{"model": "sound classifier", "dataset": "acted Russian speech (Dusha)", "train_examples": 26041, "noise_aug": 0.002, "n_mels": 40, "hop_length": 160, "input": "log_mel", "spec_augment": false, "win_length": 512, "targets": ["emotion"], "num_classes": 4, "arch": "conformer", "norm": "rmsnorm", "activation": "gelu", "mlp_ratio": 4, "head_dim": 64, "fused_qkv": false, "qk_norm": true, "layer_scale_init": 1.0, "inner_norm": false, "moe": "top_k", "kv_group_size": 2, "num_experts": 16, "moe_every": 1, "expert_mlp_ratio": 1, "experts_per_token": 2, "shared_expert": false, "subsampling": 4, "layers": 10, "width": 256, "positions": "rope", "kernel_size": 15, "loss": "cross_entropy", "residual_init": "none", "optimizer": "nadamw", "lr": 0.0014, "beta1": 0.95, "beta2": 0.999, "eps": 1e-10, "gradient_centralization": true, "steps": 7300, "batch_size": 64, "epochs": 17.9, "lr_schedule": "cosine", "final_lr_fraction": 0.1, "warmup_steps": 360, "weight_decay": 0.3}
Rows from expert 11 of block 3, named by matrix and row number. Rows with one number belong to one neuron. Each number is 128 + 32 x the weight over the matrix's rms, rounded and kept within 0 to 255. All counts start at 0. Numbers have three digits each.
# up: expert up (model.blocks.3.mlp.up, 16x256x256), inputs 192-255
# down: expert down (model.blocks.3.mlp.down, 16x256x256, transposed), outputs 192-255
up.20:188130128077092100178188080053103149089094127137099135127146170083170088226129137149164083127199136069112153186129122137166126063108146121125165117046169125118160174144179093176100129102106142
down.20:093122114125160100145128172132158101117120136156152154096107192178120111132104146104130128189142068151107075111150074136089080059085134141110160116152195156138125125124164131113177121126191156
up.21:091065118095118032151123174110116142090081117120125104172106166111155191180131095153133081155199177156131155184102070128129132074080138153085158105100165126137144193128205136134127151119079185
down.21:069175170180102144069113136177125130155145064078118116115136118119129101084183101144103150133103133156121143115156152077127195222173145113104089093109094118174100118117097043140109147157111120
up.22:144132140114124095092139124094107106116121159133107143181146115132124123126111135154106164142143133095115126144156092175136131087133134125121105123124140127136153127124132176118144129132111116
down.22:163135124123126118113141134122109145095115195135116116145143113125108155107131111170111157087134146117120105064113112149098162138116124143138154155134115134101124097139106137143080132142107110
up.23:200144166071118081071181101085167124116153144123134177161146191153117140117135119176167113166172095122077104136161092169136158060077143139090186139089107081107176137070181104110099088140123094
down.23:177206176100170172136131249153160094089130240097177141154033190157133178079138093141089139208123081085087069102117096127114159104142145157123196156141110131137106125138179117133126105136106140
up.24:142101155109187059134122188096109131096089143122123128130119119087103136147124136138118151117098128104155199160110078126120148106115154073150110145156152153050134149154153158166166158111086102
down.24:133169108139123155112150147115127110088140195140160088136144113142144161141137065129136112126186124152126132103110132098091131139075099151076138137092168120152135150125097144141106115111150058
up.25:089099106096186165167113191154108107126160126171112094130091109142114129185126070079136024144187147106161113175166157169138077091138089122131132106132125174093063137165173132141132173090023213
down.25:121134117069139214112117130162178146113093081146098165071135116146114127144128184137182132061081145128190172182194229161167158083142146114131122104085072118155088132106096039140060144109122175
up.26:146105079106096152092148118117144125160140099165142124145139105115127157152115097115083131132144093139124135127139141151147099073096166128170131109154152116097138100149102099119142139066141106
down.26:126170141115190137107114125124138174167121125121158139155091132124112149132105123075185113155094151164151110144084152090118169116151110147139142117144149153106084112110129152112076169158101155
up.27:137110132078091136182127111066124134161128105133107094133092133074109112152090119114127067139160103100107164155129139144149126093123151166160130158117148129127136110140127140119153158086159174
down.27:077105144143116139083131128141142191095125123120141148069127158116153138110142135095143137132138125133120131130126102117117194096095144129124144088158145136156099119109116106137085125102151146
up.28:190148153112105099136227105102151127142166146102099112156120164148092162133111146114188064184150093089078115094203127160189194108095187126116139148073137120110116123124116089109098100112155126
down.28:145125109103162068129130125107188123081119161098070096111090100131115127071124134157101141144110118110129122107124082140116104119066139120096107150183174174154125132132176148190160072167123150
up.29:146076121014122095093149149082113149093161082161087117134144070135106137138133141092112120175131125170147145131175142188178134028055180109125140062158173165117183094132157137126076132056125156
down.29:218149147130206088133174171131102145115159224124191139132094145147161108146127125120169144171129107166106108113107152106123115136146150114205210135092140161084126080166177082122093132143151107
up.30:118099105109161010145141134076096148131104112124084064197114134107085121138082151159096136091110142130132237159070110117108122102108113072167107160098164130075117169106144244197179156142031104
down.30:163137071158031078118226124074085101134164173164098081201194051133099162120118123166083107129168138151110078126099109109115094170103073088108141185054126150139167141156162151189151101127104084
up.31:169071111036131130096174141063131141109128112104122102177111100088089149164140120130083136158129091139137143145120151186166127041085171067148158118135171161111155063155148113172138141082096127
down.31:142191135124161084134136155137150156148161145100188143090106100153135121134124143098182132157127090175133107108109141098093153100128093116122179121166172162093082139149153121136087097165157107
up.32:139090123047121149127129154108149142093125106135158098129133105103130145167110117099105127146119131141129132118124153165165097063116133119160146072123157134067120089170159113143114175081096142
down.32:123171164154110133101145137121124141148155121102148137097130140146156110166068156096204158115178097161119132126130149062122140122167145121130154140103123131086105153126153109119138116179125160
up.33:155143145074060139189136153083168084143135114090074119181066169127158152100137169097153087146128177083064096143173150101092183093105114188117176114082121083107056166134133126100095123129076124
down.33:094116144082142114066108144142187139090098138095144138164073188150151110152167122120076145205116133011136193101118083185112105061101140204102091045143118078142126171135109131104114101086132101
up.34:157115111039090136111139115116123168114111097134183121138154091079094168153129128105108136132101123116131125106103169143177134082092151105140143133101144144115138123140148107166101134133104124
down.34:155184127118094082170117122102127138158160173096166095168098079181177116129110150139157108129202097192106091136100102099127152099152110093144122144096158114104139144112142114094093125105057116
up.35:112163137111093043097160117158130126127181083104089089109194099176075149116096137132166082100141124148115155165201077121159101114103143108083114112164158185162168160105147062174199120121149179
down.35:118117140171147097128115078093144134147123137151113143115113099105106108120143180151133169122100155168120140077091083129108173213116103108143125126136111094123141107074121204116137166175149117
up.36:129073067084116159111124130125127145125110103135142126157163105099116107147082109115095095139147108139142141152117175121161085081091127121140134107122154140123124091132118096159157126094129116
down.36:104147129104134107115116123098124182163165098118155135129095164123145114118103160082159130138153118167112107160129127067097150135135130120151127109134161126099117127149133137124157179090127162
up.37:166095102092143156153138131141162135135154127179176122150111103126131133150111121100102110129174097174125104130140154123136128103098127142163134116131143130061104083132106119089151180057123146
down.37:122129137101198174088106150144153176131123108128163150129093122137141127136115124097184139107086128163173144165144162116147159112142130130156168080128122158121062124097130138121144152143099164
up.38:114079138057121082104153184062151139057094069162106087210123097105098170187155133125129106147174174126098103103104145187162054091041123121103097118105140161102157202131187119134109120141128135
down.38:138100134102085222201073108176193133107101145118170133118141126184157109158122136103153092141147116156145119140117217097147087085145100145152145152117142111127121121198097073067056159150185104
up.39:147101109083145129119152142113113100116137137171145123138104110148116142155130097097127122117171129134139132158184145176148105096077137112148119109146155150148137118132135107121148174071106157
down.39:138147117119174139151141128148153139120160161100117131104117112156116123141123126129150121126150116152126105113142144118116147128132170138146163109124142136119104095109120104113114144148139135
up.40:112108126102107136152142133133142128105143095145122130131124130127121105144101141110142098132139142123141111168161143127143098100086127118139127107121151141143124116152151097155120147084134154
down.40:111101153142119143084147148136121163121129119121146139124126121132171096141159143131144135121138169118146110118112133137112133116158129144165114083135107103131120160138125104078110149137113151
up.41:131129098097103145096186105101133120136154113146141104181164070156111136158132099107101096166161083117150106112154136155193114114132193149160102145114152151119131127147091144119131114107148113
down.41:147123108133161115157160185127127163116123131118116090147082079106088167103119089115155141112129153122193101151156136157116142100139117145142134143174113173112085107141117127135123143164092150
up.42:120151143061100094135196124145145152140194131096091104122111135136108119143080129121172099128121121144127126124156111138152151135110158091133118145144146177107137124131152110147132149121162141
down.42:140109145111148090063130092060104107135154121128110168096149155106092094117086185147116158160109065128066126102167108089117105144138153125174135162153168112125157112125141133146185105122163147
up.43:150121073030147134135146177050119176169190116129137114140097102065125126153104108091087124101119089122108122143146145102133076033140161072207145102143149176127100068173160149139137132126089150
down.43:142205108126158137125145088118140142148159123077181127094151176133135134205086139110205103145141042175091112144174178091136148100151095093122175137114163142125145130129137120114108097100189147
up.44:133086101086115156103152101095126142127102145153172128143125152121133139135117077110095132119144120126145165160131125145139085123112148132176109142169151144084139126140115097120176154056143123
down.44:112136130078188112157119150145166193156113132116167134139089090139117120107119139101195178164117137170148081131111171113097179094135112127155151125141156171124084080148137168133091169169107171
up.45:182129111034130145083197158090115175096134135121160087142100145118173154144150119128143118138192144115099157142103114140181148054110171114123119127069111137090106180125205103165080120146079148
down.45:146156136095158156195097157114120119193183198098152150134137192139128126124088098122117105154146055140091094153112119143106104053108125126099151134129131106065141113139176135117093122166172136
up.46:154082109019089114081154166107141168131130162133152109208113119119136150113135138118098161143144116136148146130126104132163120020087179099120119111131208156107148103138162133170130143069071095
down.46:141177139114184137103155129130114156185149148119189124113108096129115122141082083085214164122172134151147111120121151111110141114127087156150184137165138131055072142124149134091068131133115106
up.47:102106145032098114096157182132113145064130096138098124153132110136113124130152126148091197183148143101171119111105123177165147068113159118100138108114186162099173101158184210155114137056150076
down.47:144130109143135060166171101111076196183125168171156105189122071163115120141142106137138168125137159179122129090113189111079108147171121124175205144082148126087139126143105199083062172165140066
up.48:137156129129081067121156098147121172140159106096098096121122149173084154106096153128166051126121137123154145164198073120195179117127213107087086130142140149157126187137131143168141117167156181
down.48:109088150156104069102157112104123113115117131152059108130162154081080131087140121140089173143094131081091141094103069135135143156096110160140081156175132099125189124099141154175155149162154152
up.49:115099157100112125160131119087155093122120093098130124139132179118120108163109167100138085129138120103109119130097124074144115120122151153093132124145171111115124154135124154130096091130136172
down.49:077085134142107112125101123125138125094129127107116102125129131138120141129155108116075099163109158095142149075100076130139133121124129140060098098157148097130145151116129149131107118114142113
up.50:132148133074135159122127142139141123149175108161117116114111102115145148153134116080107117124152121136128107111155161123124120089146139116177141095136128137071103089141094101114123139088107155
down.50:125131139138196121090123105159163136132107048110123164105113155160133134130114157108151125158121127143150134130167124129139154132151132129115107100171138130138073127115112134134156118170088194
up.51:109082102097093125098160134093109141086109095126117115187126102101116142214146128137125118142178169108108127131094111183141067109081111123130108116073144149139165151124151138137142130106106148
down.51:137125115138107144197142156141147123137126144126186122170127105161145110135114129112159115104131113143123134117109194127138109100157133142162157141127120119116082098174119083104091155119129112
up.52:140133129086128114142137142119133106152155108155102118153108122131135133085109092099116077144140112143123131156182148136142141104114162129147112081143158136124124104144119104122154165083143147
down.52:129161144135162152102115117165145144121134110091132154064108137159130104119122170144160144125134107154122130105150124137127194120149105117146125098182121128141113077110122116121127122132142154
up.53:136105124034133109121119137087171135095113125118115150113113134139137115161169120108132135149114162103114128115117135176117129092026110122123161096111160135121139117101161213131125127115137109
down.53:125134135166153116198145140140102120093138159135128130141123093140143161146125102118096129150134166144107129122122145141117126155145110138169172114072124134114118074148160092139103124135168084
up.54:109136136102106084131153156145124148162175122085121128132138135153122111132117148123180073143137186163105127182178095126154096099123111135117128144148125201128097177147177068143147124167141177
down.54:135112174166118073070125082100123123097123099142069127121116180094122146146161171171104157098074127096054148124138067168107138175112156133142079125150075087126138163072109169104161109117065099
up.55:126150173124081121142148116139141152140182111119143125070070148149155120163105166112191048138133127125149108140187166083147151108165153132125144122123156152141090111185143055109097129124143163
down.55:105125189114156132072106096158118131105137082101095149059117191121143099105131147130121168129071104055108169120154117183128119121110187147096108089210183074213139130054125186112146139097119162
up.56:124123117091133118144142142087139133137129100141134114151096110118124127168082108087139085118150128103129087139130164110114091122122110085176144102128142162098111132158131107134119118108129183
down.56:093121155116138178056106130175137136134155078151181143087120149158110091153129139088161124119116103180163098144141153121129125111182172161096090100132135115132130174139151139086154103106144155
up.57:117100087119096096135143161073117126096141111154083076159135088078120141190100144092126078126119188114144135142105130133107086124070102071141141106074176126082098132133171145160089155108055168
down.57:109116094151143178148112128191132113105147118118110130123137093212128194115147087143114115094136141154183152115157146140157119156172158155085072124124097146144100145155107102114127099138141165
up.58:140133154079162110201184058069116133123167130114071099137119153079077089180076127187120042109200107071065203163189111142210153095123211100133125118098153149176222161153144131170116134097142134
down.58:099086096140112067101151168061140148119090149146121139115164164128135137107095187116141144139094058134122112114099059117096121116040122119102149146144231146169165126176132140207154099124195121
up.59:129108145020126102079194155083132153102128127129140141188113125080085165142162117114112166157119127097135153128112122180148132002088197090122135130164185155105146101134146187143102117100159115
down.59:147192120109157088134116141090116159160129183124198107158085082129165150137124086103158135151166135153115070114096129112052113086148071123165163152128160159081123150142142174117097106136120053
up.60:140107121057100089065166144077119133054122094146120106144127103133141170181172123136149121156176147123144109152126122137192126073107175118095146112077136148122124182130177126185090122089117171
down.60:145125142141207141162128156138127120143162142130158159089095203151124099107102132128145113136115063192130118152153121127125161115161146109143178113150152139093149115120158092108094115124153166
up.61:151109165085172070124118188061107095106095134143113140160102124090066127164131133144092161076117139111154205182125074119121142080114152084161173161127149145057143170126159183161153141135047118
down.61:136178100184078163143150144119124109087135157127136037161180097130105191166130095135124091156171111136140133070108089125093085124149088143103104126084135161141190143091105150123149099079146060
up.62:165121150039111129104194179086119142032117092140146101155128096133148183176190105147144111152179134087129102128140141138189121062076154104088133132087154149088123175129187146184085110116069153
down.62:113176148127186121191099135138126112160183166121133137106086158125124123135078100140125075147141045186113097133154147140156122101135133100112168107119170141079154123117159081095119125130176169
up.63:102128134068144081176147141082122140098129129109074085151119136141120179159130131145113076138141148155109129130110066183169141077063123100112112136116114147158137163127164136200199135150087156
down.63:147179132206143194145143124151190098118090131110135162082166142127140093159140110154126073117105117131090115132107140119137110154139081123122123161089062114126133140167069103135119068171174112
up.64:144146132113151078137102115122131073146178088124113095106135165133122091141091128101134057133148123129085170175169134090148051115109137157127129107156161136175157162140133070135173095108163154
down.64:109080147175108114095098073118147179121083131080126141107089175108138121122147144127134115146103150095114179127092113151108156134130146150165108099172126114142126120089105186127138147131141147
up.65:177076171055192110050101124112090090073119129157109136153141072170125064145144167131107161155140115092160174127087125181133134114099172150092102101104123114088143181102195159106119121105115104
down.65:170147134140100166162143131150113153110164203135141101221119108152153145131136120106097113151145192160129092106110148145121152157131140124134143145050070088090145043116141160071035194122081093
up.66:162095110063116066145170133096098108125147100143106120141139127113152142168124118146108064138136094108128108127126160135157127073105149085180132119095171157141148114119164111167159156104142166
down.66:091109136147154148115145140127159113142111119121124114077069164123100094117111129102183147119089147141106107125144113123131129134123150118113138101192154125108140099130093102091116118132177177
up.67:155072122079070133110202102067147143116133081124105129156127132090184154143150173100194069147116092106117097161177153090159130073108170180106138113131200111149113144151124095144099084155142113
down.67:075083187140114127095118166130135129097133094128102093136060147118119130128149153105069134145121196094132133109090061117159135133133171131110078103185117102127120166098133130130163136122108136
up.68:119097150081096115162158162071137130111123117158108094145102078080077162227093080068124072114199205062144137112118174140104106116043082093114142089113153142072103123166155158148081177103045146
down.68:123092118107165200145123143164108117084128097172108154133169112167159180134171162109159161130140144157196173136132179181156131097156133152161091116089110157162073174144109086129106126138082150
up.69:091117130121147161110128107108131125105132112160164113164127108107148122161138082126095125136181132122198155137129138135158037146119150135150126084118140118109122143134135101119155153052129121
down.69:135081127078151124148138156132142195129101124138154120124121096102127136127130106100115116145102145136158102123125139130131128088115119167151119088128116160125091110152123147152120161119109138
up.70:156130098114120153083205084125134111130156131154143078175153118140139183170134071118117084157198093116143147146195132158202098102119177118140091130122133142122128158134096075135146155099122118
down.70:132102125104163119193143140129142127140080113140070099137084080098081129089113113128141130129117128120178130149134136137126135094097119144145123138178174182132103117156135144140141152190096153
up.71:121078137057059086120189182034116150110116111143140108169114137070145130224134135145176126150157207104124067159111169079105113110119097120129190143054175129099106180156164119146091153149161137
down.71:103093114134107144142098158152095103128127044152105095145092082128133112119140120126103154095137138120109155132148154145168172122110134123086085088114124129165116119117107092096170139143074168
up.72:116132172068135052105142185166142145123186120144073122149132102213122164112156115165151082163180148158160091161194093159128128080071143114112138147124125160127127145115169119163167155127120216
down.72:133128122195192145089149125136143150089130120102082153081155110117092085150163118157114154146100153138144162118129156150164186168165151126163105129120062138114107122099091106153163140171149121
up.73:163143101070191093108121123126092135148130136082100128120114119118064074158093131173136158087135157130144188174110108187132154134110127108135132161137155170126152150114167229166162159101123106
down.73:134163119142096101136146103122115123118126167144116140098150112152119143115102154134145148126118119151105100087138128110069142184111100098103145133090154102104159110094154163095082099150134077
up.74:143148082118153097146141121114104082124125138126123143129151130147067113139103137148126122085155131134092171152152081162117126111115143153118112147120115153130174185136160147120150122148134158
down.74:134139154168068109158135125077120136136129179097102139119123150130129122114142132170169115122164156107104114133115090159107161182109123098125160149100123095072168117099147152105109142121130117
up.75:056105095081103091163085176116156141116132158118138095151118091144122191104103109163132092144118127109177120143112130132081145078102088094175114143073158183132127113134172175159190175105140143
down.75:116135109114069172183196125135101116126100111145150151143177095106120135200110131104117128053166148140112110127164238116146107156137097103170156133049116133134122112151112029128142155101161103
up.76:141111090049137106142135143092090150168213105119136118146091122091117111142105089103086122099135098150127111136145160113123098088126137126210151129149128163107114045145151132133147146099091148
down.76:150153137147158160083137124116116167179172095099160145111129154121159084170074145083199113111153054159093123179162169073154131132125154123134165134099154121110133139099126126082173088129145177
up.77:138096071025122144176134118123184124081090064177120073167131058123117168204128115068118082153129106140126080161145175148170076105097112100176144140085144165133126123174158108124140178091108107
down.77:084117159100125193117070113173181144129096096121156159079114144125173062146139143140178092144146109110129159142147138106160098079179146124146089115128150085124098180150144105063117152113138128
up.78:183130147031135115059203121078136164090105156130105118156139132121120133147136101141144098152182122102125123150146128213175149073084166115133154134116137132094127131104177156142097129137115115
down.78:142143136117175137142148188152143115123144194128122100103063127155154122111103091121169118172152107133106051135130128136099155103111129105100157129162150170072103095136188086145103091175142131
up.79:151085156088175102073112144080107101091114138150130151165120140126094108149154137150100163167139129091141160127091126177125103127108144112149126116127145147108133132098169213120141145115101123
down.79:132143099129141105177119137143113149120174221151135105178124085140129180103149087152114129136169133163107106079090125155081174141113116115131148136061130126119113090132148144115080125141114095
up.80:192117122046156126154159157122105092090156098179144115136143089154141115194153112108118074132140121146137049197164205131146110068134118106167172130061100151117071104147138081114117134070109145
down.80:071137149125147130096136126147139133119117061120103142110075162092151094096111115098101134128129128104114174180174138092152142107144180128139113086174117092176104113089084113097192166117101198
up.81:122140131092127155151168145114137119141187091137123120125106142142164112152105129121143060149134145109122089154171169141118099103117106132145148139115136133115063126146126103140133144126102157
down.81:104089138134123129079132117143143129091095083157111111101127136098130101128134163104106147148125131107140141165119114130145141102088173135126082104137111100161123129099097136100141127120084176
up.82:160119105111139087094106143165097102109146090112121118126211124169131080181139167084141113131136144129116155131173103106178067125155119134100110106184161189161151151130157077116163092164170171
down.82:092070157140067096118106093069122160120118117141094118152062178082123172150113144121161103151091172139125140106134139148124172170122142157134147109138088098096112097128105168115118154121074111
up.83:125115112046164067178121148135139171151132143103130147114080082127121154114091125127140129149061099119144107159115128129092146066122141082186141119168151154116146101163125161139153149076102106
down.83:141183101154153172141158088161126147151143113076193169089184158153159092167109102096173133105132083163111129139110204089100087126143109133113185158114174122144140088130119097103126122110175119
up.84:145136143110155117171133093120159086135182093108148104115126171112134118179104097109100001173169112117097141141189140134173076094143148140131129070137137124186124142149092075105131082085115140
down.84:090108162156160117100057140157187135095093084113101152061104140133108120108163119103085124142033152080166159133115059167127152094103113184095069105203110129154114119104113163152116137107173178
up.85:139082109072145145087160121108133119152116109174104120186133100116095156143103093130114134126130098123146149133122146196155128090108159118145125124137154154107148096125125140151160147083139116
down.85:159181147145160144161154137144118150134182153121151127146057098166122138098116102144171147126146143174142103119106127091103151155128121107136164109124159171075093119127145144098087119142117123
up.86:148136112137131181096220084124132109123121157119100031208179068175131198138154088162096105146184072062177106049148131192230165161154193123139073181080103183084091133097065168160156139125120109
down.86:163114097091126049174208171088137099136130154161069043171100090105059179094083081152097136110117161071190110118128093172123149109070125099140113155154152209098073121174191123243175154205015146
up.87:115096118102108172110166112068167154100100123167150104173113079082145139165109106115131104139131120116152110138114129139154106103111145134158133107101144123088111126130103112117116175073120138
down.87:155157132078134148113137170120141131112146122147147137175097110141146137116122139108134163122157141140150085144128149135119126093134131132151146107105128131116076129164144098123123138145131129
up.88:187156120093114131064169060147164098145163149143123108170135121170111188145131103127128115155175081108118125120218124169173151095084195139127098133118135135135126134113111071132129126109132129
down.88:136147121132174087145154154124123121132129151119111085157054079123102151100099110147112102120124142107160123104116126172112144133106121123135126171159120193119060089090148153165124115188069177
up.89:125094075137142150113153159172129125118212131131058046139181069201135153165126087136071035156223112091165078127152170140206100117150114125125093157070102222105059121155139107178158170114064239
down.89:170083121058215119125178151128119092126100085161047118102119077123045107107158148156089137103082131071192178169150147213179151120132174117145100116125069179115101064162115115211138161142044192
up.90:112068146082114054106109145098140105061104078153116087171182131109118143220130136099114113130150165119079142149100112151166043098049130137105134142119138133121157215122212111169189108136098140
down.90:086110135185086180157120063127130125124092128111160125132167143165172139148175143132147109118130118148123122109086161120138118164128128157158126123098119086189140117145101106072052111122128091
up.91:116074091119138104137141147100116152123127118140171130155089134127181083112127066107111111144174104136166131183155156115155059093119113078159142109133213124119143088134146108133159182041187139
down.91:136130123097201163072144130144117172140119093112142154095102156094094097146097148080174137101092153182137130098112165078155201123135140096167167090170108125123060079162124126114112212144138175
up.92:087207125092123032100169127165144144164185067075121094125186102191099154106082134119176066130161164188163167224188046116156106121097134102089104118165146175152118176111150077171243104136102185
down.92:164109124174062089096117063084131139130092129153039159124159136106072146139129203143119143125046161138123143112127092130116157212119098158141083137111082121142131123070134204196127153161121090
up.93:135106127112106117102179140067157129100132125144135112184127126100123136134118140120128107127139125093174111137131155154140143131114155117118121137096172124106141133111127144135094124129118136
down.93:133125149140111109117138180127127153102151146135127080137139129127104125102143129145122141108132136111128123116109119129152161149135132123098111127127139131114147133131135111145129116138100134
up.94:122110131067134075092145170142127163120174130131084101130103065181163138123157126153155128162156150179148106168160105118135158109115143106124140087108155199111146145117178127145151139128128195
down.94:110138134172182152085137127154127118128148071121097181063134097111086101135139155126107150116061143137175148078165141166133153188177167098145123111156081140124091101117105124131136134170092120
up.95:074043096114129133142156120112112148161139111128201097147140123099158108146065099126135084119189134104192149191132166129166064086118092102154112120109173150133132105146153107158147197047195158
down.95:139085147070176147131141136113088158132102119135108150109084128077111105165118110094137132113090137162129126141143174080157171132153153105227163080151120125129120061164132080105144221129163135
up.96:134035164075079052128149169075116138125081104175147113192123162071111174186139143170105145124138175120113172140075110122094123086105085104128149156091148116105147176145183191175118146122075126
down.96:160158088145087124190155138133069084123174134146130079141161036148145163135153089124082179076177105190108129138144183145130118111157110123120170128079104107165147115138134096109151101156109103
up.97:078167091072143046135142169154138163156204113099105083084121087193134192092119125152182049126183189187162154194192079138144131096094107059095106091111146230170114142112146092182178122111116212
down.97:164149138158178173082147071122149131125128075163072142092157104104095129134139172165098164062066129102169169135160145181149166214135136098143072146125050103136072115073094142180160152156117106
up.98:145066097040096078093184156017142141067068081164110077202111063109058182186164111091132101157163171115163091120104151198152079092040123151089087084078138176093122189149192150145101117169046144
down.98:144106134053122235255085109208220170120084189122194158116109138173191098158104118107183058131167125130137114142137224111121117085170077148157098155106124157089088118240135080059034192139176087
up.99:145165137096084156202164095067095118159185063106099153105037123086138136180077148086159091098089132133084101126165162078155145058188094083183171137086126156090061073204138095120117130148102190
down.99:054110152131116145096095063138150091117103085101145149084148197132120086159119115117132110171127108094139173145165106124164092054150153173051081093158168078153166165093094152091140076060201141
up.100:155125125117206056159183176053062088155064127151077099215147111081066140124079092189072151071109090094137214153081083180096133118167117057226113214061132140044122165083123219208171127155048083
down.100:201158055097062052162248170067088069139200175148154047220226085102083185130084064157041129095202089147113084147140112134100034127140057071120125200028163160136220129152149108186218070066108076
up.101:130081099100084132118155139126147133120113124171151104132110100117141115146090100087144096131179120151155128141143174125132105084064104140153115102126182137117092132166129097135131151095102169
down.101:143133152125162160115154149187140130137129130152124151097094133147120139127119127124159156127126116146153110131147193096148169129153169115131150102124141134129095088148137067132118168139117160
up.102:042171121031144143157106206103161080116173084154154055182073100182125222150140071176119039172217135118120031133176122145113085078112067141087116135065140147091112234191167112120198158125056129
down.102:117058117095110244181078075163156123122029092107106172088176173080175131204140111123140098105086138127133248188141203140189105055126171166134134120123114080206122143168066000154054135114170118
up.103:109042129068142190089150136114119149108091104146117090157130082084119142143114111106100117144155120138142125122120138148158113088128145114129110078147180109114151064141123134147127190042120138
down.103:159180164100185132114132169166157131147158152082132112108089147134148090120100106123178137119144110135146122140148128137114193135147123080091160112142159157090114099150178103139112124134110137
up.104:062159104071144057149149170129108162100147086123108097138135090178141175107112125120168103132190171168144165189145056125133091113096135077067118080112149186155133154082154139172200119111118191
down.104:158129099189080127148153073127147175164102150129070153135180083144073131150100191188141143069072181138152120095134191137104203212139099081118078165102030127100113100102122126189125127177136129
up.105:137171137081048085149213147033122188118159139067136138155070167100147154156125157143216138152143157109097085107117105103150194086163147095093189130077171118088127106158193134166078146101135141
down.105:116130111115178105142093152126164054097129141146133118144098173138135141088143169160118129194132055112093109103129088175116063062088124163145131158156134119147154147100176172132177090095133173
up.106:181112139058183090154182154085089109151152076124115097172118071076061102171126152167140149116146078155120112158151136160160117050156126070202186154142152184107130059123174110179119156178117137
down.106:129141156116066135106094106124107059136156131113155156124171147165171131103132141151164123110146095130088149171229107108146122052128195152095124111106160090129189220091094095092234089039124119
up.107:134120098053137131167154075049138128090114104088125114125161111095144126187115143151163068125167139120091166177100133103166088034080108092133167097069167138151156190162157129159107124093116146
down.107:089066095198109099162084116173128126161108133113150163087120206119141120130100124086141119138092094126113168144071082116117108093127097142136135105159178148163123099164081120110120102133215131
up.108:121109147096194036125135161086102126148096090153101121186109086104084129136109138174096181051120121085141229179093116150120146092139130057182122174104144161060119151115130234231136147161061080
down.108:143164073127049099143149132093102087116176161154118074187180077127098189141116097143097119107157096144125115115103090115088065131098085083121130184062129166122188135121148139158193055103133060
up.109:111085122104143147130140171125156131099118126155147133164135078129125127143126121103119112138175123129159116164147148176141111105099111138190113089099145127099101109137136117109119181063141143
down.109:137116146094159189107164153163155170097130126130164148112114114109141123131134129104164171119131157137175136134137152119134169091119139099123135098127103144092102121131144107134127157137109155
up.110:129073106066123100083199149087149192076085136111115124183139095089121101136138132129103147149145148077183114122072131206147107112092109107153131143101122187081141078157123194193140184095110081
down.110:138117126124139081169135160148077124117150181156163090128112093162148140128131104138126218134182149146144090126131106092113117098122127111151154109108182157091163170151156143152127116145164093
up.111:164107135049151118105180157099114126139193106154122141151122117121124104161108120097112103137150106186130103178177159135141104076086151130171146104089177136113117121087161115104142149059094125
down.111:119126140155113176096168123149122153123138119121138114130095158125161117140116123115158146097151150122129122117145120092146189102121156128095183099100129084122098131090134074112126128138108160
up.112:180067114068068137138177161148146109092134067134128129133144105128173149153142137110138097127138116132085097157155166146159099073098134120131140133119159149131168131162164106137123135127112128
down.112:144147171175166189097105113146138123146135119100154160127105180163128093094125151086166134131157129149134122136094119099131140163197143155113101118143125123079085175096126146096084135129116141
up.113:147063133071148148144125146106171154119102118157106137114113100087095148146123100085088143138100143138153142139133141146117138070125156126151121072136196123067142065114151175127097181048138114
down.113:156188143139141162177144157155129107143184118080117144110103141132123107127106111109164114122148105151133117097117190134087193125182118077111198129104157152100119083144156100127102124181119144
up.114:139117123116072089108193184049103156098135121152117124203127097097126143162148164148094113141164159086164077122128113118128126138122105086130146155052164146054132121124175148191092137097089143
down.114:143103110153137064166143149159133058097139118149125115117162101152114142094119108123094154137131127137164132122160133158170110104133138151162140116165151156143168144166143106154160110142095154